Weights of a small contrastive image-text model: encoder width 256, text encoder layers 6.
Rows from block 2 of the image encoder, named by matrix and row number. Rows with one number belong to one neuron. Each number is 200 + 20 x the weight over the matrix's rms, rounded and kept within 0 to 999. All counts start at 0.
# fc1: MLP up (encoder.blocks.2.mlp.fc1.weight, 1024x256), inputs 64-127
# fc2: MLP down (encoder.blocks.2.mlp.fc2.weight, 256x1024, transposed), outputs 64-127
fc1.269,177,152,213,242,204,196,181,202,217,201,203,166,200,228,192,234,161,173,211,193,206,213,169,218,188,185,191,196,221,238,187,210,195,164,178,223,231,212,227,212,174,197,194,182,198,241,184,218,186,181,242,167,204,207,195,185,202,206,215,179,189,209,227,167
fc2.269,234,162,202,176,206,193,217,216,192,206,222,213,193,196,181,201,173,170,217,196,214,220,223,206,194,207,234,223,179,179,213,198,157,216,196,256,199,172,196,178,195,250,181,201,201,165,173,192,156,235,182,186,184,203,204,239,202,212,184,222,171,198,180,218
fc1.270,200,223,202,219,160,170,211,169,203,206,223,206,178,203,173,210,153,222,214,227,204,201,184,214,185,195,182,205,181,216,210,184,222,217,196,155,194,189,167,195,215,226,184,200,220,180,199,226,206,235,228,207,168,190,184,235,223,204,199,181,202,204,185,184
fc2.270,207,180,194,182,214,210,221,193,215,216,183,173,186,175,195,199,221,208,201,206,163,180,217,177,230,203,169,220,206,202,213,218,243,220,200,191,214,199,252,211,193,177,203,176,172,208,202,219,228,196,221,204,180,214,194,224,182,178,196,193,229,245,175,196
fc1.271,130,185,164,199,175,197,175,220,170,221,227,235,178,190,183,199,200,200,156,222,176,194,180,175,205,201,206,207,199,187,200,199,181,212,160,214,219,194,173,220,200,185,221,148,240,195,195,168,176,208,216,168,195,194,167,207,215,136,219,219,187,204,215,212
fc2.271,212,223,216,217,192,190,233,214,182,252,182,216,189,225,196,183,183,180,175,174,209,204,176,199,202,208,194,178,192,209,207,192,177,194,198,219,189,198,202,189,205,150,139,215,167,208,167,195,241,236,199,205,212,167,223,161,211,204,194,233,210,200,189,157
fc1.272,197,183,209,206,235,203,238,205,205,212,193,183,206,188,201,199,226,172,186,179,160,205,198,209,202,192,213,195,189,209,205,204,196,199,217,193,176,204,202,143,203,221,186,224,212,198,189,212,197,196,175,207,203,194,199,212,200,179,164,228,212,193,198,212
fc2.272,191,179,242,221,183,184,204,174,166,247,197,217,204,214,189,204,211,184,253,206,229,166,228,225,198,216,182,171,173,257,205,203,261,193,214,195,201,201,221,176,207,187,204,195,173,176,184,178,213,224,175,170,168,247,174,221,167,193,190,215,196,217,174,219
fc1.273,172,175,198,196,162,201,201,176,204,166,204,206,192,195,207,216,213,179,212,211,171,164,170,190,223,187,194,216,224,213,201,211,165,206,158,153,181,218,211,195,208,223,214,223,196,155,223,220,222,198,224,171,215,231,207,201,223,180,216,214,215,200,201,234
fc2.273,209,214,206,190,190,233,229,216,210,176,231,181,163,183,215,171,192,184,205,188,205,197,226,198,195,215,202,202,193,244,229,213,180,191,217,190,200,207,204,182,210,196,207,174,186,206,177,232,223,195,174,178,224,176,230,189,198,181,192,195,251,204,183,207
fc1.274,209,192,176,214,194,198,209,181,209,214,226,191,249,191,176,229,234,197,174,189,194,235,211,204,201,217,195,199,206,173,220,211,178,205,175,201,169,220,180,190,202,198,185,174,202,188,224,217,178,210,207,173,176,226,188,225,203,224,193,186,173,209,200,185
fc2.274,211,191,169,209,190,223,182,173,206,230,159,157,194,227,207,187,177,179,181,189,212,213,166,192,235,183,208,193,186,197,195,207,216,186,190,223,166,212,201,179,223,156,217,223,203,194,174,192,156,221,172,212,245,174,175,178,189,224,215,215,218,187,221,201
fc1.275,157,195,179,171,171,167,177,199,210,191,189,186,204,207,198,180,221,200,205,228,198,185,185,181,182,200,181,200,191,209,220,216,210,197,188,214,197,188,170,197,161,212,226,211,207,198,207,181,228,185,195,209,215,176,202,160,247,260,175,184,211,198,206,197
fc2.275,233,171,192,205,202,184,194,210,197,200,205,221,189,232,217,194,234,218,202,256,202,229,199,173,162,204,222,203,212,185,191,239,202,154,157,206,203,178,173,196,188,204,208,204,215,209,177,182,214,212,213,200,209,227,213,205,167,256,188,160,190,227,205,201
fc1.276,194,217,173,199,195,203,234,168,225,195,174,219,211,204,184,208,190,225,183,208,196,228,179,204,193,195,237,194,202,206,202,217,223,213,182,163,207,158,180,195,199,187,214,206,212,212,218,180,154,190,210,205,190,179,194,218,195,208,218,199,202,187,234,182
fc2.276,171,200,192,186,187,217,230,206,193,196,226,212,202,191,203,168,201,217,184,221,184,206,183,222,233,171,194,191,224,211,201,214,196,173,200,183,195,220,181,217,221,179,200,206,200,205,172,225,193,212,173,205,180,201,188,205,230,220,232,168,199,179,178,189
fc1.277,236,219,197,206,200,223,191,185,282,185,184,209,200,202,203,222,237,227,179,212,176,176,211,204,200,214,198,192,216,189,205,217,231,226,185,244,181,243,161,214,208,200,181,215,221,201,174,198,171,161,194,211,203,215,207,189,203,171,212,194,222,203,192,184
fc2.277,162,236,217,196,200,197,185,224,186,241,224,204,194,217,199,169,196,196,206,197,199,227,189,162,195,224,248,207,179,242,209,195,226,190,212,178,177,212,210,194,199,199,182,195,171,228,223,161,201,206,193,187,219,199,185,202,232,231,182,208,209,204,203,191
fc1.278,171,186,196,217,204,167,186,195,188,145,222,226,202,199,180,182,167,191,200,188,223,235,194,225,228,196,172,217,175,209,207,167,186,201,251,240,197,207,207,223,210,192,214,210,197,184,208,195,204,203,189,185,199,192,180,168,178,190,190,233,178,214,214,202
fc2.278,214,183,214,221,159,193,192,220,183,255,180,211,199,197,199,200,212,247,172,207,184,196,192,197,171,224,209,184,213,211,191,193,203,184,175,207,199,221,214,198,195,205,219,201,199,212,207,210,221,216,180,189,174,205,208,201,176,179,173,194,197,222,188,186
fc1.279,188,210,179,190,218,243,229,185,150,183,199,189,199,228,210,222,200,206,202,198,197,173,180,186,184,190,191,182,183,201,198,226,207,182,196,243,236,210,207,212,219,235,186,208,223,194,162,200,213,218,209,194,200,171,182,196,226,177,216,214,213,238,210,174
fc2.279,191,205,203,178,162,183,191,184,184,227,191,170,163,201,187,217,201,159,205,178,170,197,207,206,210,200,255,192,189,203,217,176,232,194,210,197,179,194,215,207,220,172,165,189,237,206,181,215,212,230,194,227,174,196,212,215,166,226,193,219,207,222,190,163
fc1.280,211,192,172,181,193,179,225,180,197,192,209,178,199,216,242,245,186,193,210,201,190,197,195,185,199,201,203,183,195,215,192,173,206,192,190,179,181,161,199,208,169,214,200,211,164,176,160,216,226,187,218,190,193,230,189,228,186,180,216,211,211,182,213,202
fc2.280,216,154,208,181,160,197,202,204,265,217,200,193,197,209,185,157,201,206,254,212,163,212,193,205,207,192,187,199,200,190,197,188,194,199,184,239,192,172,197,200,221,208,220,195,189,190,175,210,183,227,207,213,234,210,171,192,191,210,224,214,156,235,202,211
fc1.281,219,205,224,213,187,208,187,221,180,216,173,202,189,215,206,218,207,219,181,195,187,201,157,218,192,178,176,208,171,200,181,207,195,177,195,211,219,211,191,185,203,197,215,189,232,185,193,196,199,180,176,200,200,188,174,193,174,192,169,198,204,201,191,197
fc2.281,200,228,207,196,173,185,224,191,163,214,177,192,202,200,173,215,187,196,221,204,223,194,219,229,218,180,174,195,190,201,195,193,203,205,188,219,209,157,209,191,212,207,198,190,221,172,184,204,216,200,197,202,213,206,190,180,224,180,213,196,175,199,202,181
fc1.282,197,194,217,205,197,158,215,220,182,237,187,167,248,189,213,177,179,168,188,185,185,206,203,227,205,216,177,274,182,183,193,201,189,212,176,219,226,182,245,204,185,190,227,208,195,213,205,206,242,191,223,244,193,210,169,156,172,197,193,206,196,205,198,181
fc2.282,186,183,191,194,181,232,191,230,213,176,225,213,192,215,175,197,200,178,212,228,181,241,156,204,199,173,186,187,213,186,202,211,228,184,184,186,169,192,190,242,175,171,202,228,187,217,228,177,216,233,216,211,231,211,211,176,194,200,227,170,217,189,208,190
fc1.283,203,175,219,208,202,202,191,226,209,215,243,217,210,233,187,190,232,195,208,191,174,189,179,211,228,190,208,212,187,190,169,221,181,168,185,218,175,194,179,178,225,181,198,193,241,201,186,194,196,215,196,167,196,211,205,222,204,180,226,175,186,225,210,241
fc2.283,227,189,229,230,235,214,181,203,173,179,212,178,192,213,196,194,179,206,233,203,197,206,192,185,197,201,218,214,201,187,224,233,187,214,204,195,241,216,202,175,188,188,191,222,167,165,214,172,183,220,218,174,201,194,225,200,233,206,197,222,198,202,204,233
fc1.284,192,187,189,214,210,177,207,187,207,211,221,195,214,209,186,196,184,172,186,214,203,232,189,205,200,204,173,204,183,212,201,213,200,198,213,174,227,191,181,222,193,200,194,184,200,194,171,224,187,197,174,203,228,191,209,191,177,179,171,189,182,193,165,192
fc2.284,187,184,191,209,176,172,186,176,229,221,203,183,203,190,193,197,205,210,223,198,194,192,184,201,206,218,181,209,191,230,198,189,187,184,211,202,182,177,214,214,187,207,254,189,219,192,197,200,189,204,232,232,219,201,234,226,218,194,212,188,199,206,215,203
fc1.285,178,180,199,151,204,199,193,178,201,212,210,187,192,215,237,218,184,211,201,184,203,204,228,199,198,215,183,172,213,198,203,232,174,195,217,178,210,189,211,225,202,194,176,228,163,185,215,194,200,212,210,192,211,190,209,187,226,222,205,196,229,188,209,246
fc2.285,175,181,231,171,170,208,175,221,200,200,185,231,200,214,195,219,167,200,207,214,224,222,144,200,164,165,214,248,199,189,166,223,231,210,217,234,192,187,216,212,197,181,185,190,215,196,199,230,217,221,154,221,248,221,187,205,210,167,183,195,188,218,193,187
fc1.286,224,213,169,209,201,189,189,189,152,194,232,203,194,175,173,194,200,201,171,210,192,218,191,172,217,222,188,175,214,182,206,246,221,195,180,223,171,176,203,168,215,215,235,188,194,175,181,213,214,183,212,183,178,210,208,223,209,194,188,224,196,199,216,202
fc2.286,254,205,188,231,224,248,213,203,200,166,195,212,199,206,181,209,191,186,216,191,189,189,193,214,188,172,208,185,197,197,245,168,187,203,155,206,175,202,182,201,187,202,194,218,194,240,177,203,199,187,201,199,209,234,202,182,217,188,195,216,206,211,198,185
fc1.287,240,203,203,218,171,209,181,199,218,196,186,209,201,193,197,208,152,217,176,185,187,187,182,209,192,170,203,190,200,205,211,216,198,203,171,216,158,192,205,211,203,229,247,232,224,180,208,186,216,203,169,213,181,154,197,179,208,229,220,187,231,232,195,205
fc2.287,243,189,205,176,193,214,197,208,206,199,246,255,200,228,227,187,196,219,157,208,211,198,206,213,168,217,206,254,196,210,203,236,171,200,229,195,204,193,194,200,192,207,199,188,178,168,203,207,213,228,186,227,221,212,207,205,149,189,236,218,187,179,183,197
fc1.288,199,169,203,208,206,204,180,159,184,159,220,178,226,224,182,211,192,214,219,209,188,173,222,199,222,190,203,214,172,188,180,177,214,181,212,217,216,175,173,189,280,210,212,215,219,233,207,218,191,207,226,227,202,230,184,202,193,205,193,172,224,194,208,175
fc2.288,219,178,207,193,197,206,183,231,171,201,243,214,201,211,187,192,223,174,190,236,158,164,205,220,195,164,212,200,227,186,179,221,225,191,224,235,163,201,228,167,214,222,183,204,164,192,217,189,204,212,148,161,202,223,201,199,191,215,209,193,207,181,170,185
fc1.289,188,229,176,172,213,222,186,208,177,178,207,209,198,183,211,182,178,190,226,210,215,188,213,188,190,184,190,208,223,198,204,223,214,181,201,199,187,210,175,206,203,229,199,204,184,192,201,214,202,198,223,172,164,224,207,202,193,199,211,191,224,179,199,225
fc2.289,186,218,198,201,212,193,217,218,219,184,202,197,202,196,207,197,205,199,178,238,194,197,190,183,218,188,186,192,191,214,178,197,182,189,201,210,240,219,171,199,180,178,181,206,189,164,176,205,234,193,183,153,240,180,204,178,185,218,206,182,168,191,171,217
fc1.290,208,171,187,155,176,203,230,230,200,213,221,198,203,209,242,205,202,193,245,231,184,203,189,201,215,212,183,183,192,175,194,200,202,201,193,218,181,199,229,200,179,227,196,218,226,197,162,239,211,195,216,187,220,193,212,181,206,175,172,217,180,189,216,167
fc2.290,200,220,210,188,196,175,192,193,201,185,234,234,229,203,175,199,228,208,213,196,193,174,215,197,197,217,200,177,191,183,189,208,142,184,177,210,188,187,198,200,200,205,178,197,187,203,228,203,177,210,197,196,222,201,226,248,211,196,216,191,207,177,180,205
fc1.291,149,194,207,226,212,216,195,175,196,211,184,177,182,204,219,200,185,202,207,182,187,219,193,191,207,187,197,205,221,200,200,215,178,204,224,193,220,210,222,193,152,209,209,206,227,193,168,236,201,256,210,205,208,212,178,190,215,214,188,188,215,214,206,188
fc2.291,215,194,215,232,199,196,210,203,217,220,224,211,185,253,206,181,180,170,171,238,199,206,211,186,184,197,229,210,210,158,194,197,190,211,190,215,252,221,150,241,180,216,189,191,224,187,217,165,200,215,224,225,178,199,213,194,180,199,188,176,232,213,188,205
fc1.292,184,206,208,190,175,186,182,220,175,183,173,192,204,224,226,196,191,197,227,189,168,199,192,187,179,195,229,215,209,202,224,182,222,209,215,241,193,238,209,188,199,185,199,190,202,198,223,213,194,209,207,197,197,202,209,220,211,192,212,243,198,176,182,213
fc2.292,175,220,218,185,180,213,183,210,165,206,203,231,198,218,235,211,232,215,177,215,189,198,202,196,208,211,241,178,200,209,190,221,198,189,221,203,199,223,222,200,184,210,173,185,203,213,218,204,213,219,206,198,200,229,188,191,189,173,161,184,219,190,182,184
fc1.293,187,171,195,186,170,199,191,232,236,192,192,200,199,181,208,209,182,198,165,162,145,197,193,175,236,183,197,215,189,205,223,197,210,179,186,213,211,174,214,201,182,238,198,168,215,209,199,241,227,192,230,210,232,228,180,158,193,217,186,206,180,190,207,189
fc2.293,229,204,228,181,198,153,173,211,197,234,202,184,198,229,177,213,205,178,181,237,201,244,203,226,205,214,216,194,168,184,246,208,216,206,186,228,209,222,173,219,220,185,208,212,193,203,195,149,202,168,210,202,165,232,199,199,182,199,215,195,258,185,164,239
fc1.294,155,189,204,194,198,222,198,168,218,199,164,219,200,219,199,232,206,176,199,213,216,169,204,230,205,203,199,194,183,206,170,196,236,166,181,208,193,218,208,225,184,197,197,224,192,173,227,161,181,223,204,177,213,172,181,210,201,183,252,212,200,204,199,166
fc2.294,174,185,212,228,209,229,173,175,213,193,186,220,204,172,191,211,184,213,185,181,194,202,178,211,186,223,211,198,191,214,207,173,181,154,214,186,169,221,225,203,194,192,222,198,193,231,181,217,217,190,168,220,215,243,216,205,229,213,185,152,195,163,188,201
fc1.295,198,186,189,170,150,224,206,202,201,240,176,194,173,176,208,233,202,206,183,201,189,186,218,208,197,183,220,223,207,206,206,219,217,233,235,240,199,206,208,208,180,218,205,210,176,220,216,208,205,200,210,172,200,219,190,183,203,216,215,181,172,184,194,209
fc2.295,221,223,238,209,244,234,256,181,198,214,215,181,226,206,214,219,170,234,232,198,207,162,228,175,211,205,250,205,174,211,196,150,206,194,190,202,193,183,218,192,219,235,204,197,183,195,208,233,174,218,183,188,186,186,178,186,209,211,196,185,197,184,180,207
fc1.296,181,179,196,209,217,206,172,178,180,189,234,190,212,177,195,196,196,233,176,173,180,174,214,187,188,229,198,230,239,180,206,232,193,201,191,198,209,222,167,171,207,205,211,205,207,210,204,202,168,186,212,201,199,219,221,212,171,194,199,183,202,195,211,210
fc2.296,198,172,199,190,179,190,231,202,211,199,218,197,223,187,169,202,173,164,187,192,185,199,185,222,201,232,197,149,213,200,218,215,172,184,196,224,174,216,211,219,190,211,202,200,185,238,235,197,215,227,183,217,217,165,204,211,241,166,193,200,193,177,199,173
fc1.297,216,191,216,236,211,203,173,224,196,224,235,217,172,224,200,231,181,217,207,189,188,172,215,151,170,217,187,194,189,238,199,203,218,206,217,203,213,209,215,188,203,202,173,202,221,196,196,196,206,166,222,239,191,204,212,183,211,193,218,230,192,199,184,186
fc2.297,242,244,161,207,221,206,156,226,204,199,191,222,178,222,184,184,192,198,205,206,198,212,214,207,201,205,209,216,217,203,256,209,190,170,213,241,190,182,236,201,201,216,189,200,204,204,213,223,215,213,220,204,184,227,220,233,190,182,163,202,191,255,192,193
fc1.298,199,177,181,221,189,202,192,200,201,172,193,225,236,197,183,242,211,237,254,197,196,219,182,211,187,193,185,248,189,209,202,200,183,228,218,191,191,208,246,182,223,214,219,188,179,200,179,228,204,214,150,201,158,222,209,213,199,238,184,197,197,217,205,203
fc2.298,176,194,214,206,174,186,180,208,181,185,224,222,202,165,175,217,213,208,201,186,209,224,182,182,219,209,224,178,225,202,200,179,214,203,214,203,156,176,171,229,200,224,217,183,230,198,204,224,184,226,210,221,219,217,199,192,234,203,210,188,214,206,187,221
fc1.299,188,202,236,226,198,228,190,211,217,212,196,199,225,213,178,190,195,202,198,188,245,189,169,196,191,176,192,221,162,219,233,227,227,203,199,209,219,178,219,205,167,192,194,202,221,200,213,176,219,193,226,216,193,204,182,184,185,198,179,155,201,191,179,195
fc2.299,187,187,234,194,174,212,185,177,190,218,216,180,205,195,189,175,184,186,208,228,195,196,196,199,219,194,200,212,229,244,232,191,178,239,192,210,163,220,190,199,175,177,208,194,172,228,152,215,238,187,205,214,194,191,134,208,170,188,199,176,202,207,204,234
fc1.300,212,203,189,200,222,195,207,201,208,197,189,196,231,176,222,183,176,228,203,177,164,186,220,197,236,201,218,196,216,187,229,216,198,225,182,196,184,180,207,221,203,222,210,221,195,200,173,180,211,209,228,205,207,217,205,236,197,223,175,176,210,199,172,194
fc2.300,173,194,202,201,200,204,213,209,176,200,189,233,211,175,233,161,211,205,202,200,211,188,203,219,233,210,227,222,214,193,213,213,181,192,204,201,186,214,220,207,202,205,200,202,202,230,227,199,221,212,202,226,229,183,169,172,210,185,190,198,216,166,225,213
fc1.301,215,243,228,145,232,211,178,160,228,195,218,190,170,229,192,226,193,227,188,182,211,172,166,196,179,196,196,178,180,214,220,228,238,206,206,191,215,211,203,216,208,211,205,194,201,189,208,153,190,191,175,206,188,205,188,148,228,202,213,228,185,230,198,207
fc2.301,203,207,177,248,199,203,172,226,192,210,212,204,223,186,211,191,184,193,217,212,188,241,203,226,220,231,192,220,184,223,178,217,174,214,221,181,209,191,201,191,193,228,200,163,195,236,173,189,177,213,181,196,203,196,186,194,193,189,222,194,205,167,215,173
fc1.302,207,191,170,218,183,219,199,206,229,206,233,181,202,239,174,197,209,203,221,183,212,197,229,223,211,178,178,178,204,187,199,184,177,182,174,176,171,216,232,204,202,207,198,154,209,173,181,196,190,224,180,193,200,237,211,205,187,202,200,187,181,171,165,199
fc2.302,234,217,180,206,212,185,179,206,181,161,210,172,197,185,215,185,220,229,171,198,185,164,190,207,195,183,228,201,206,172,198,176,206,166,177,202,215,214,175,225,195,239,207,207,183,199,186,210,231,235,246,243,245,200,201,173,212,187,163,216,191,218,202,219
fc1.303,178,220,196,230,202,168,161,194,220,214,216,192,171,173,198,226,189,177,178,209,247,202,203,201,204,239,185,224,175,197,239,203,188,210,180,183,200,185,212,216,197,197,190,182,238,172,173,190,210,191,237,222,184,228,195,190,212,200,191,153,202,197,216,225
fc2.303,193,174,220,202,198,163,194,231,178,209,225,233,200,205,198,202,209,189,187,222,182,221,202,212,192,192,195,200,209,191,215,211,169,172,196,176,227,226,198,209,187,160,221,213,250,208,203,195,191,163,178,174,215,195,222,198,169,181,189,198,222,222,217,220
fc1.304,197,172,191,238,177,222,196,207,194,178,212,236,164,197,221,189,204,169,191,205,218,211,163,214,196,166,222,207,192,214,206,220,203,214,215,215,181,196,182,211,211,168,205,200,187,194,195,207,203,176,221,208,214,227,217,178,177,170,195,193,223,189,240,159
fc2.304,239,202,193,183,214,184,196,213,180,217,191,188,197,202,189,202,215,215,184,217,218,177,195,181,175,213,157,203,173,217,202,218,204,174,234,202,202,192,186,193,205,200,192,211,203,171,190,215,194,199,201,249,193,181,197,242,197,169,207,199,182,195,232,219
fc1.305,175,237,231,233,181,217,187,189,210,183,198,203,202,228,190,252,219,170,190,183,187,178,176,172,154,167,174,185,214,199,197,230,179,183,202,228,206,173,191,183,222,207,175,150,204,204,197,202,203,191,187,170,225,222,220,149,231,225,222,233,221,210,159,215
fc2.305,210,177,211,190,207,223,202,221,179,197,162,210,208,182,162,179,211,231,249,190,208,174,188,176,191,189,190,204,174,181,206,188,221,207,205,161,224,160,204,189,200,194,186,199,220,181,170,215,198,210,211,209,177,182,216,194,208,192,209,223,206,164,181,173
fc1.306,223,180,187,194,217,208,190,197,176,187,157,215,201,226,191,231,228,227,151,181,228,191,200,183,207,199,190,198,222,190,203,192,183,156,224,189,205,205,196,218,208,192,220,210,214,186,211,169,186,196,194,204,219,211,198,172,189,192,190,209,208,187,188,202
fc2.306,196,211,178,181,209,181,225,172,170,203,198,190,179,161,222,186,228,210,217,219,168,203,199,219,214,171,210,222,205,207,229,209,238,209,237,189,162,207,176,194,205,232,208,218,184,221,172,183,185,203,200,245,207,217,196,227,166,193,189,181,225,203,196,213
fc1.307,192,204,206,183,213,184,195,224,207,201,213,186,229,191,231,153,194,211,192,164,181,229,212,160,208,148,202,195,198,241,201,218,215,190,193,199,209,204,169,169,234,241,161,194,199,173,207,213,222,221,189,189,227,183,168,166,207,193,190,188,198,230,201,199
fc2.307,215,191,207,203,227,201,187,233,219,176,204,230,186,236,223,208,227,188,202,213,196,248,217,235,193,220,200,214,211,185,170,190,206,193,182,174,221,202,170,201,215,210,192,218,202,191,220,188,208,230,211,196,184,196,187,200,202,172,147,197,195,153,180,204
fc1.308,201,225,218,182,180,213,200,223,228,212,219,212,195,188,216,222,164,192,211,185,235,233,221,159,217,200,164,182,174,199,201,197,209,184,226,244,198,198,213,222,191,236,219,195,211,185,211,181,248,190,213,178,186,249,224,220,143,175,208,180,189,216,173,192
fc2.308,173,192,226,187,221,184,185,180,227,203,191,228,175,230,184,203,201,200,225,194,190,174,194,231,201,222,215,197,200,222,187,199,193,174,217,184,193,143,203,200,170,182,170,234,182,217,216,197,163,227,180,189,185,217,228,153,211,259,190,194,165,210,186,196
fc1.309,197,178,210,206,180,146,183,191,171,181,191,226,158,183,195,201,194,229,180,202,202,199,200,156,171,196,192,188,211,220,184,208,199,220,207,204,201,206,186,203,173,209,182,211,187,219,198,209,233,177,224,158,216,229,216,206,189,182,215,180,167,218,213,219
fc2.309,199,235,202,209,214,236,184,209,214,172,176,193,198,206,210,215,232,226,224,211,172,206,207,186,244,222,193,212,214,199,204,177,210,204,184,186,231,172,216,191,216,180,187,193,190,217,195,194,200,183,226,182,185,189,193,198,216,164,174,189,242,180,195,194
fc1.310,174,190,198,218,222,218,212,193,180,193,174,182,227,233,230,169,207,207,191,200,204,198,165,187,226,199,197,204,182,166,188,201,195,194,206,219,188,222,202,171,159,189,210,204,215,203,197,212,201,194,188,211,188,181,213,209,189,181,170,156,205,201,202,218
fc2.310,217,208,216,180,209,203,197,199,187,238,220,192,191,169,194,202,213,183,191,198,196,204,219,225,219,197,212,208,191,226,172,214,205,198,229,229,197,159,181,189,205,199,173,190,173,206,206,194,199,205,191,221,166,222,229,226,211,183,227,196,196,228,216,215
fc1.311,178,187,177,166,208,204,185,200,187,205,188,202,204,210,228,229,187,179,174,196,225,219,204,180,219,182,220,183,203,201,193,203,179,190,243,192,166,196,209,158,175,178,175,188,190,232,233,181,159,201,207,200,195,202,214,209,188,220,156,220,223,182,205,150
fc2.311,181,206,227,166,238,219,229,209,219,176,189,210,164,183,172,221,207,195,209,216,215,208,226,200,186,216,215,199,189,226,225,177,222,201,212,229,214,196,222,184,216,172,211,220,189,214,200,197,171,210,195,200,210,158,201,199,231,212,196,208,213,206,187,192
fc1.312,214,196,192,182,197,178,204,208,199,200,242,224,222,192,204,179,230,166,211,208,194,225,229,225,199,193,228,207,197,196,176,236,189,195,192,185,195,215,216,159,180,200,181,247,189,201,251,171,183,174,190,220,176,198,180,216,207,208,216,197,246,177,225,192
fc2.312,173,210,180,180,192,224,201,232,217,198,206,235,179,217,194,180,186,149,199,235,185,146,166,220,204,214,153,219,204,172,195,213,200,244,230,217,215,192,199,181,185,187,211,201,170,215,212,201,159,204,184,193,187,199,168,194,214,168,200,194,217,209,194,215
fc1.313,177,205,209,207,231,219,247,201,194,183,235,193,182,182,191,198,195,222,173,181,238,172,221,185,196,189,212,191,190,227,183,238,220,192,217,168,211,150,221,217,205,209,210,222,214,225,165,228,204,200,197,187,200,192,206,201,222,206,163,186,220,196,172,191
fc2.313,193,192,221,187,221,226,182,199,195,207,198,236,192,191,200,209,246,202,225,179,196,186,203,175,238,184,217,161,189,168,208,206,223,213,215,171,214,139,202,220,214,165,209,215,163,197,180,193,183,203,211,205,209,195,250,199,205,187,157,211,189,181,178,222
fc1.314,230,236,196,242,200,202,183,225,220,238,246,247,200,201,158,196,222,198,226,177,222,202,206,151,202,205,208,208,210,201,203,159,250,214,165,205,173,223,193,193,228,148,214,194,180,194,207,220,236,188,220,214,205,205,221,191,231,238,207,184,199,209,218,219
fc2.314,199,219,233,203,222,174,192,175,165,181,193,193,186,149,212,230,213,199,215,186,243,191,221,206,223,200,209,199,206,168,212,196,204,183,190,172,190,192,209,188,192,240,236,192,192,182,223,174,215,212,221,215,211,187,205,184,189,186,188,217,189,201,207,206
fc1.315,235,192,212,233,204,197,205,183,218,201,193,164,181,211,205,226,199,200,179,194,204,194,228,182,206,221,228,202,234,173,176,214,173,180,202,223,228,201,217,185,201,163,186,213,195,193,172,190,195,206,203,222,197,223,175,197,229,203,167,212,179,158,214,160
fc2.315,202,211,198,168,201,193,201,220,183,208,181,214,197,209,176,187,178,204,214,236,201,159,171,239,248,189,204,193,216,231,199,200,185,205,191,235,217,211,204,188,202,189,222,177,183,182,168,201,216,253,203,199,224,195,213,197,250,187,193,209,178,169,168,198
fc1.316,214,197,219,197,201,193,204,208,198,173,188,203,219,192,191,191,233,225,188,221,184,169,238,213,222,224,222,197,205,181,205,203,245,215,193,216,209,217,206,188,201,246,186,195,217,203,175,197,209,190,181,224,183,234,205,225,173,183,189,207,209,213,191,217
fc2.316,189,212,226,199,172,212,200,216,233,197,223,172,237,183,232,173,199,182,212,211,183,207,210,194,211,179,230,218,180,218,184,187,233,219,202,254,219,202,232,182,194,226,185,191,195,172,201,178,217,242,208,184,203,185,232,254,255,182,219,224,202,226,183,195
fc1.317,179,178,228,180,208,230,209,195,192,209,218,226,190,219,198,219,193,189,172,189,226,221,194,182,204,190,189,187,203,211,188,185,202,209,238,162,198,217,237,198,198,215,175,199,196,189,230,185,197,220,201,228,179,201,166,208,159,237,172,199,216,209,157,209
fc2.317,199,207,197,230,207,232,226,213,188,240,215,200,194,192,197,192,228,218,214,214,182,237,205,154,193,231,196,199,199,192,211,200,195,205,207,231,208,189,187,213,219,226,187,213,180,194,168,206,162,213,186,169,197,203,206,202,199,192,208,240,196,175,198,183
fc1.318,208,187,194,179,195,225,210,203,166,200,201,173,228,175,179,209,214,187,215,250,218,239,198,213,184,196,206,215,214,196,194,223,234,209,188,141,181,205,192,187,208,165,181,176,204,205,207,211,225,187,182,205,186,192,172,171,199,214,219,221,199,186,200,199
fc2.318,198,196,184,208,218,194,199,186,189,208,186,229,198,191,185,204,187,192,170,185,212,203,208,209,178,205,199,228,214,218,189,204,206,174,200,212,188,183,211,229,190,192,194,229,192,180,249,216,196,198,198,218,212,209,205,188,187,215,217,189,208,196,201,204
fc1.319,197,205,176,209,163,196,211,213,187,165,209,211,170,202,216,202,192,197,206,165,205,246,203,196,184,211,191,208,208,209,238,211,241,216,219,190,209,183,184,166,227,210,202,239,208,211,196,217,203,164,164,190,220,208,202,221,182,173,220,178,190,209,165,224
fc2.319,187,184,159,194,150,195,190,230,201,181,252,179,207,178,223,212,197,188,182,213,201,195,191,207,177,203,203,211,194,219,190,208,181,204,202,216,215,222,199,219,194,177,188,199,205,182,191,216,195,197,195,213,200,160,200,178,199,211,205,198,213,172,187,185
fc1.320,196,222,187,196,211,193,203,182,191,229,197,192,223,192,167,207,182,213,223,171,223,206,242,214,168,217,195,195,180,213,219,199,226,204,184,195,188,215,219,228,179,203,194,220,172,196,179,210,190,208,176,211,205,196,187,190,208,192,203,169,209,224,168,200
fc2.320,212,204,205,181,187,208,249,200,229,199,207,215,225,215,195,169,204,194,190,239,152,203,199,208,173,203,189,197,213,200,206,232,167,198,175,215,201,173,175,210,201,178,185,200,198,232,237,238,209,194,207,217,190,183,228,210,224,193,179,193,184,207,194,212
fc1.321,216,192,224,157,150,189,175,194,211,178,221,177,217,210,172,211,197,210,182,237,219,187,199,205,202,157,202,158,195,194,220,192,203,179,211,169,214,175,207,209,199,194,226,188,196,214,217,205,191,193,225,175,181,215,184,203,207,215,217,211,227,192,235,190
fc2.321,250,197,213,200,213,203,176,192,197,201,225,208,217,248,208,198,216,191,224,209,189,225,174,203,222,217,174,210,212,160,222,253,230,179,238,180,204,191,201,207,244,226,213,212,169,218,203,193,165,193,167,181,205,195,186,205,199,197,209,206,201,209,206,169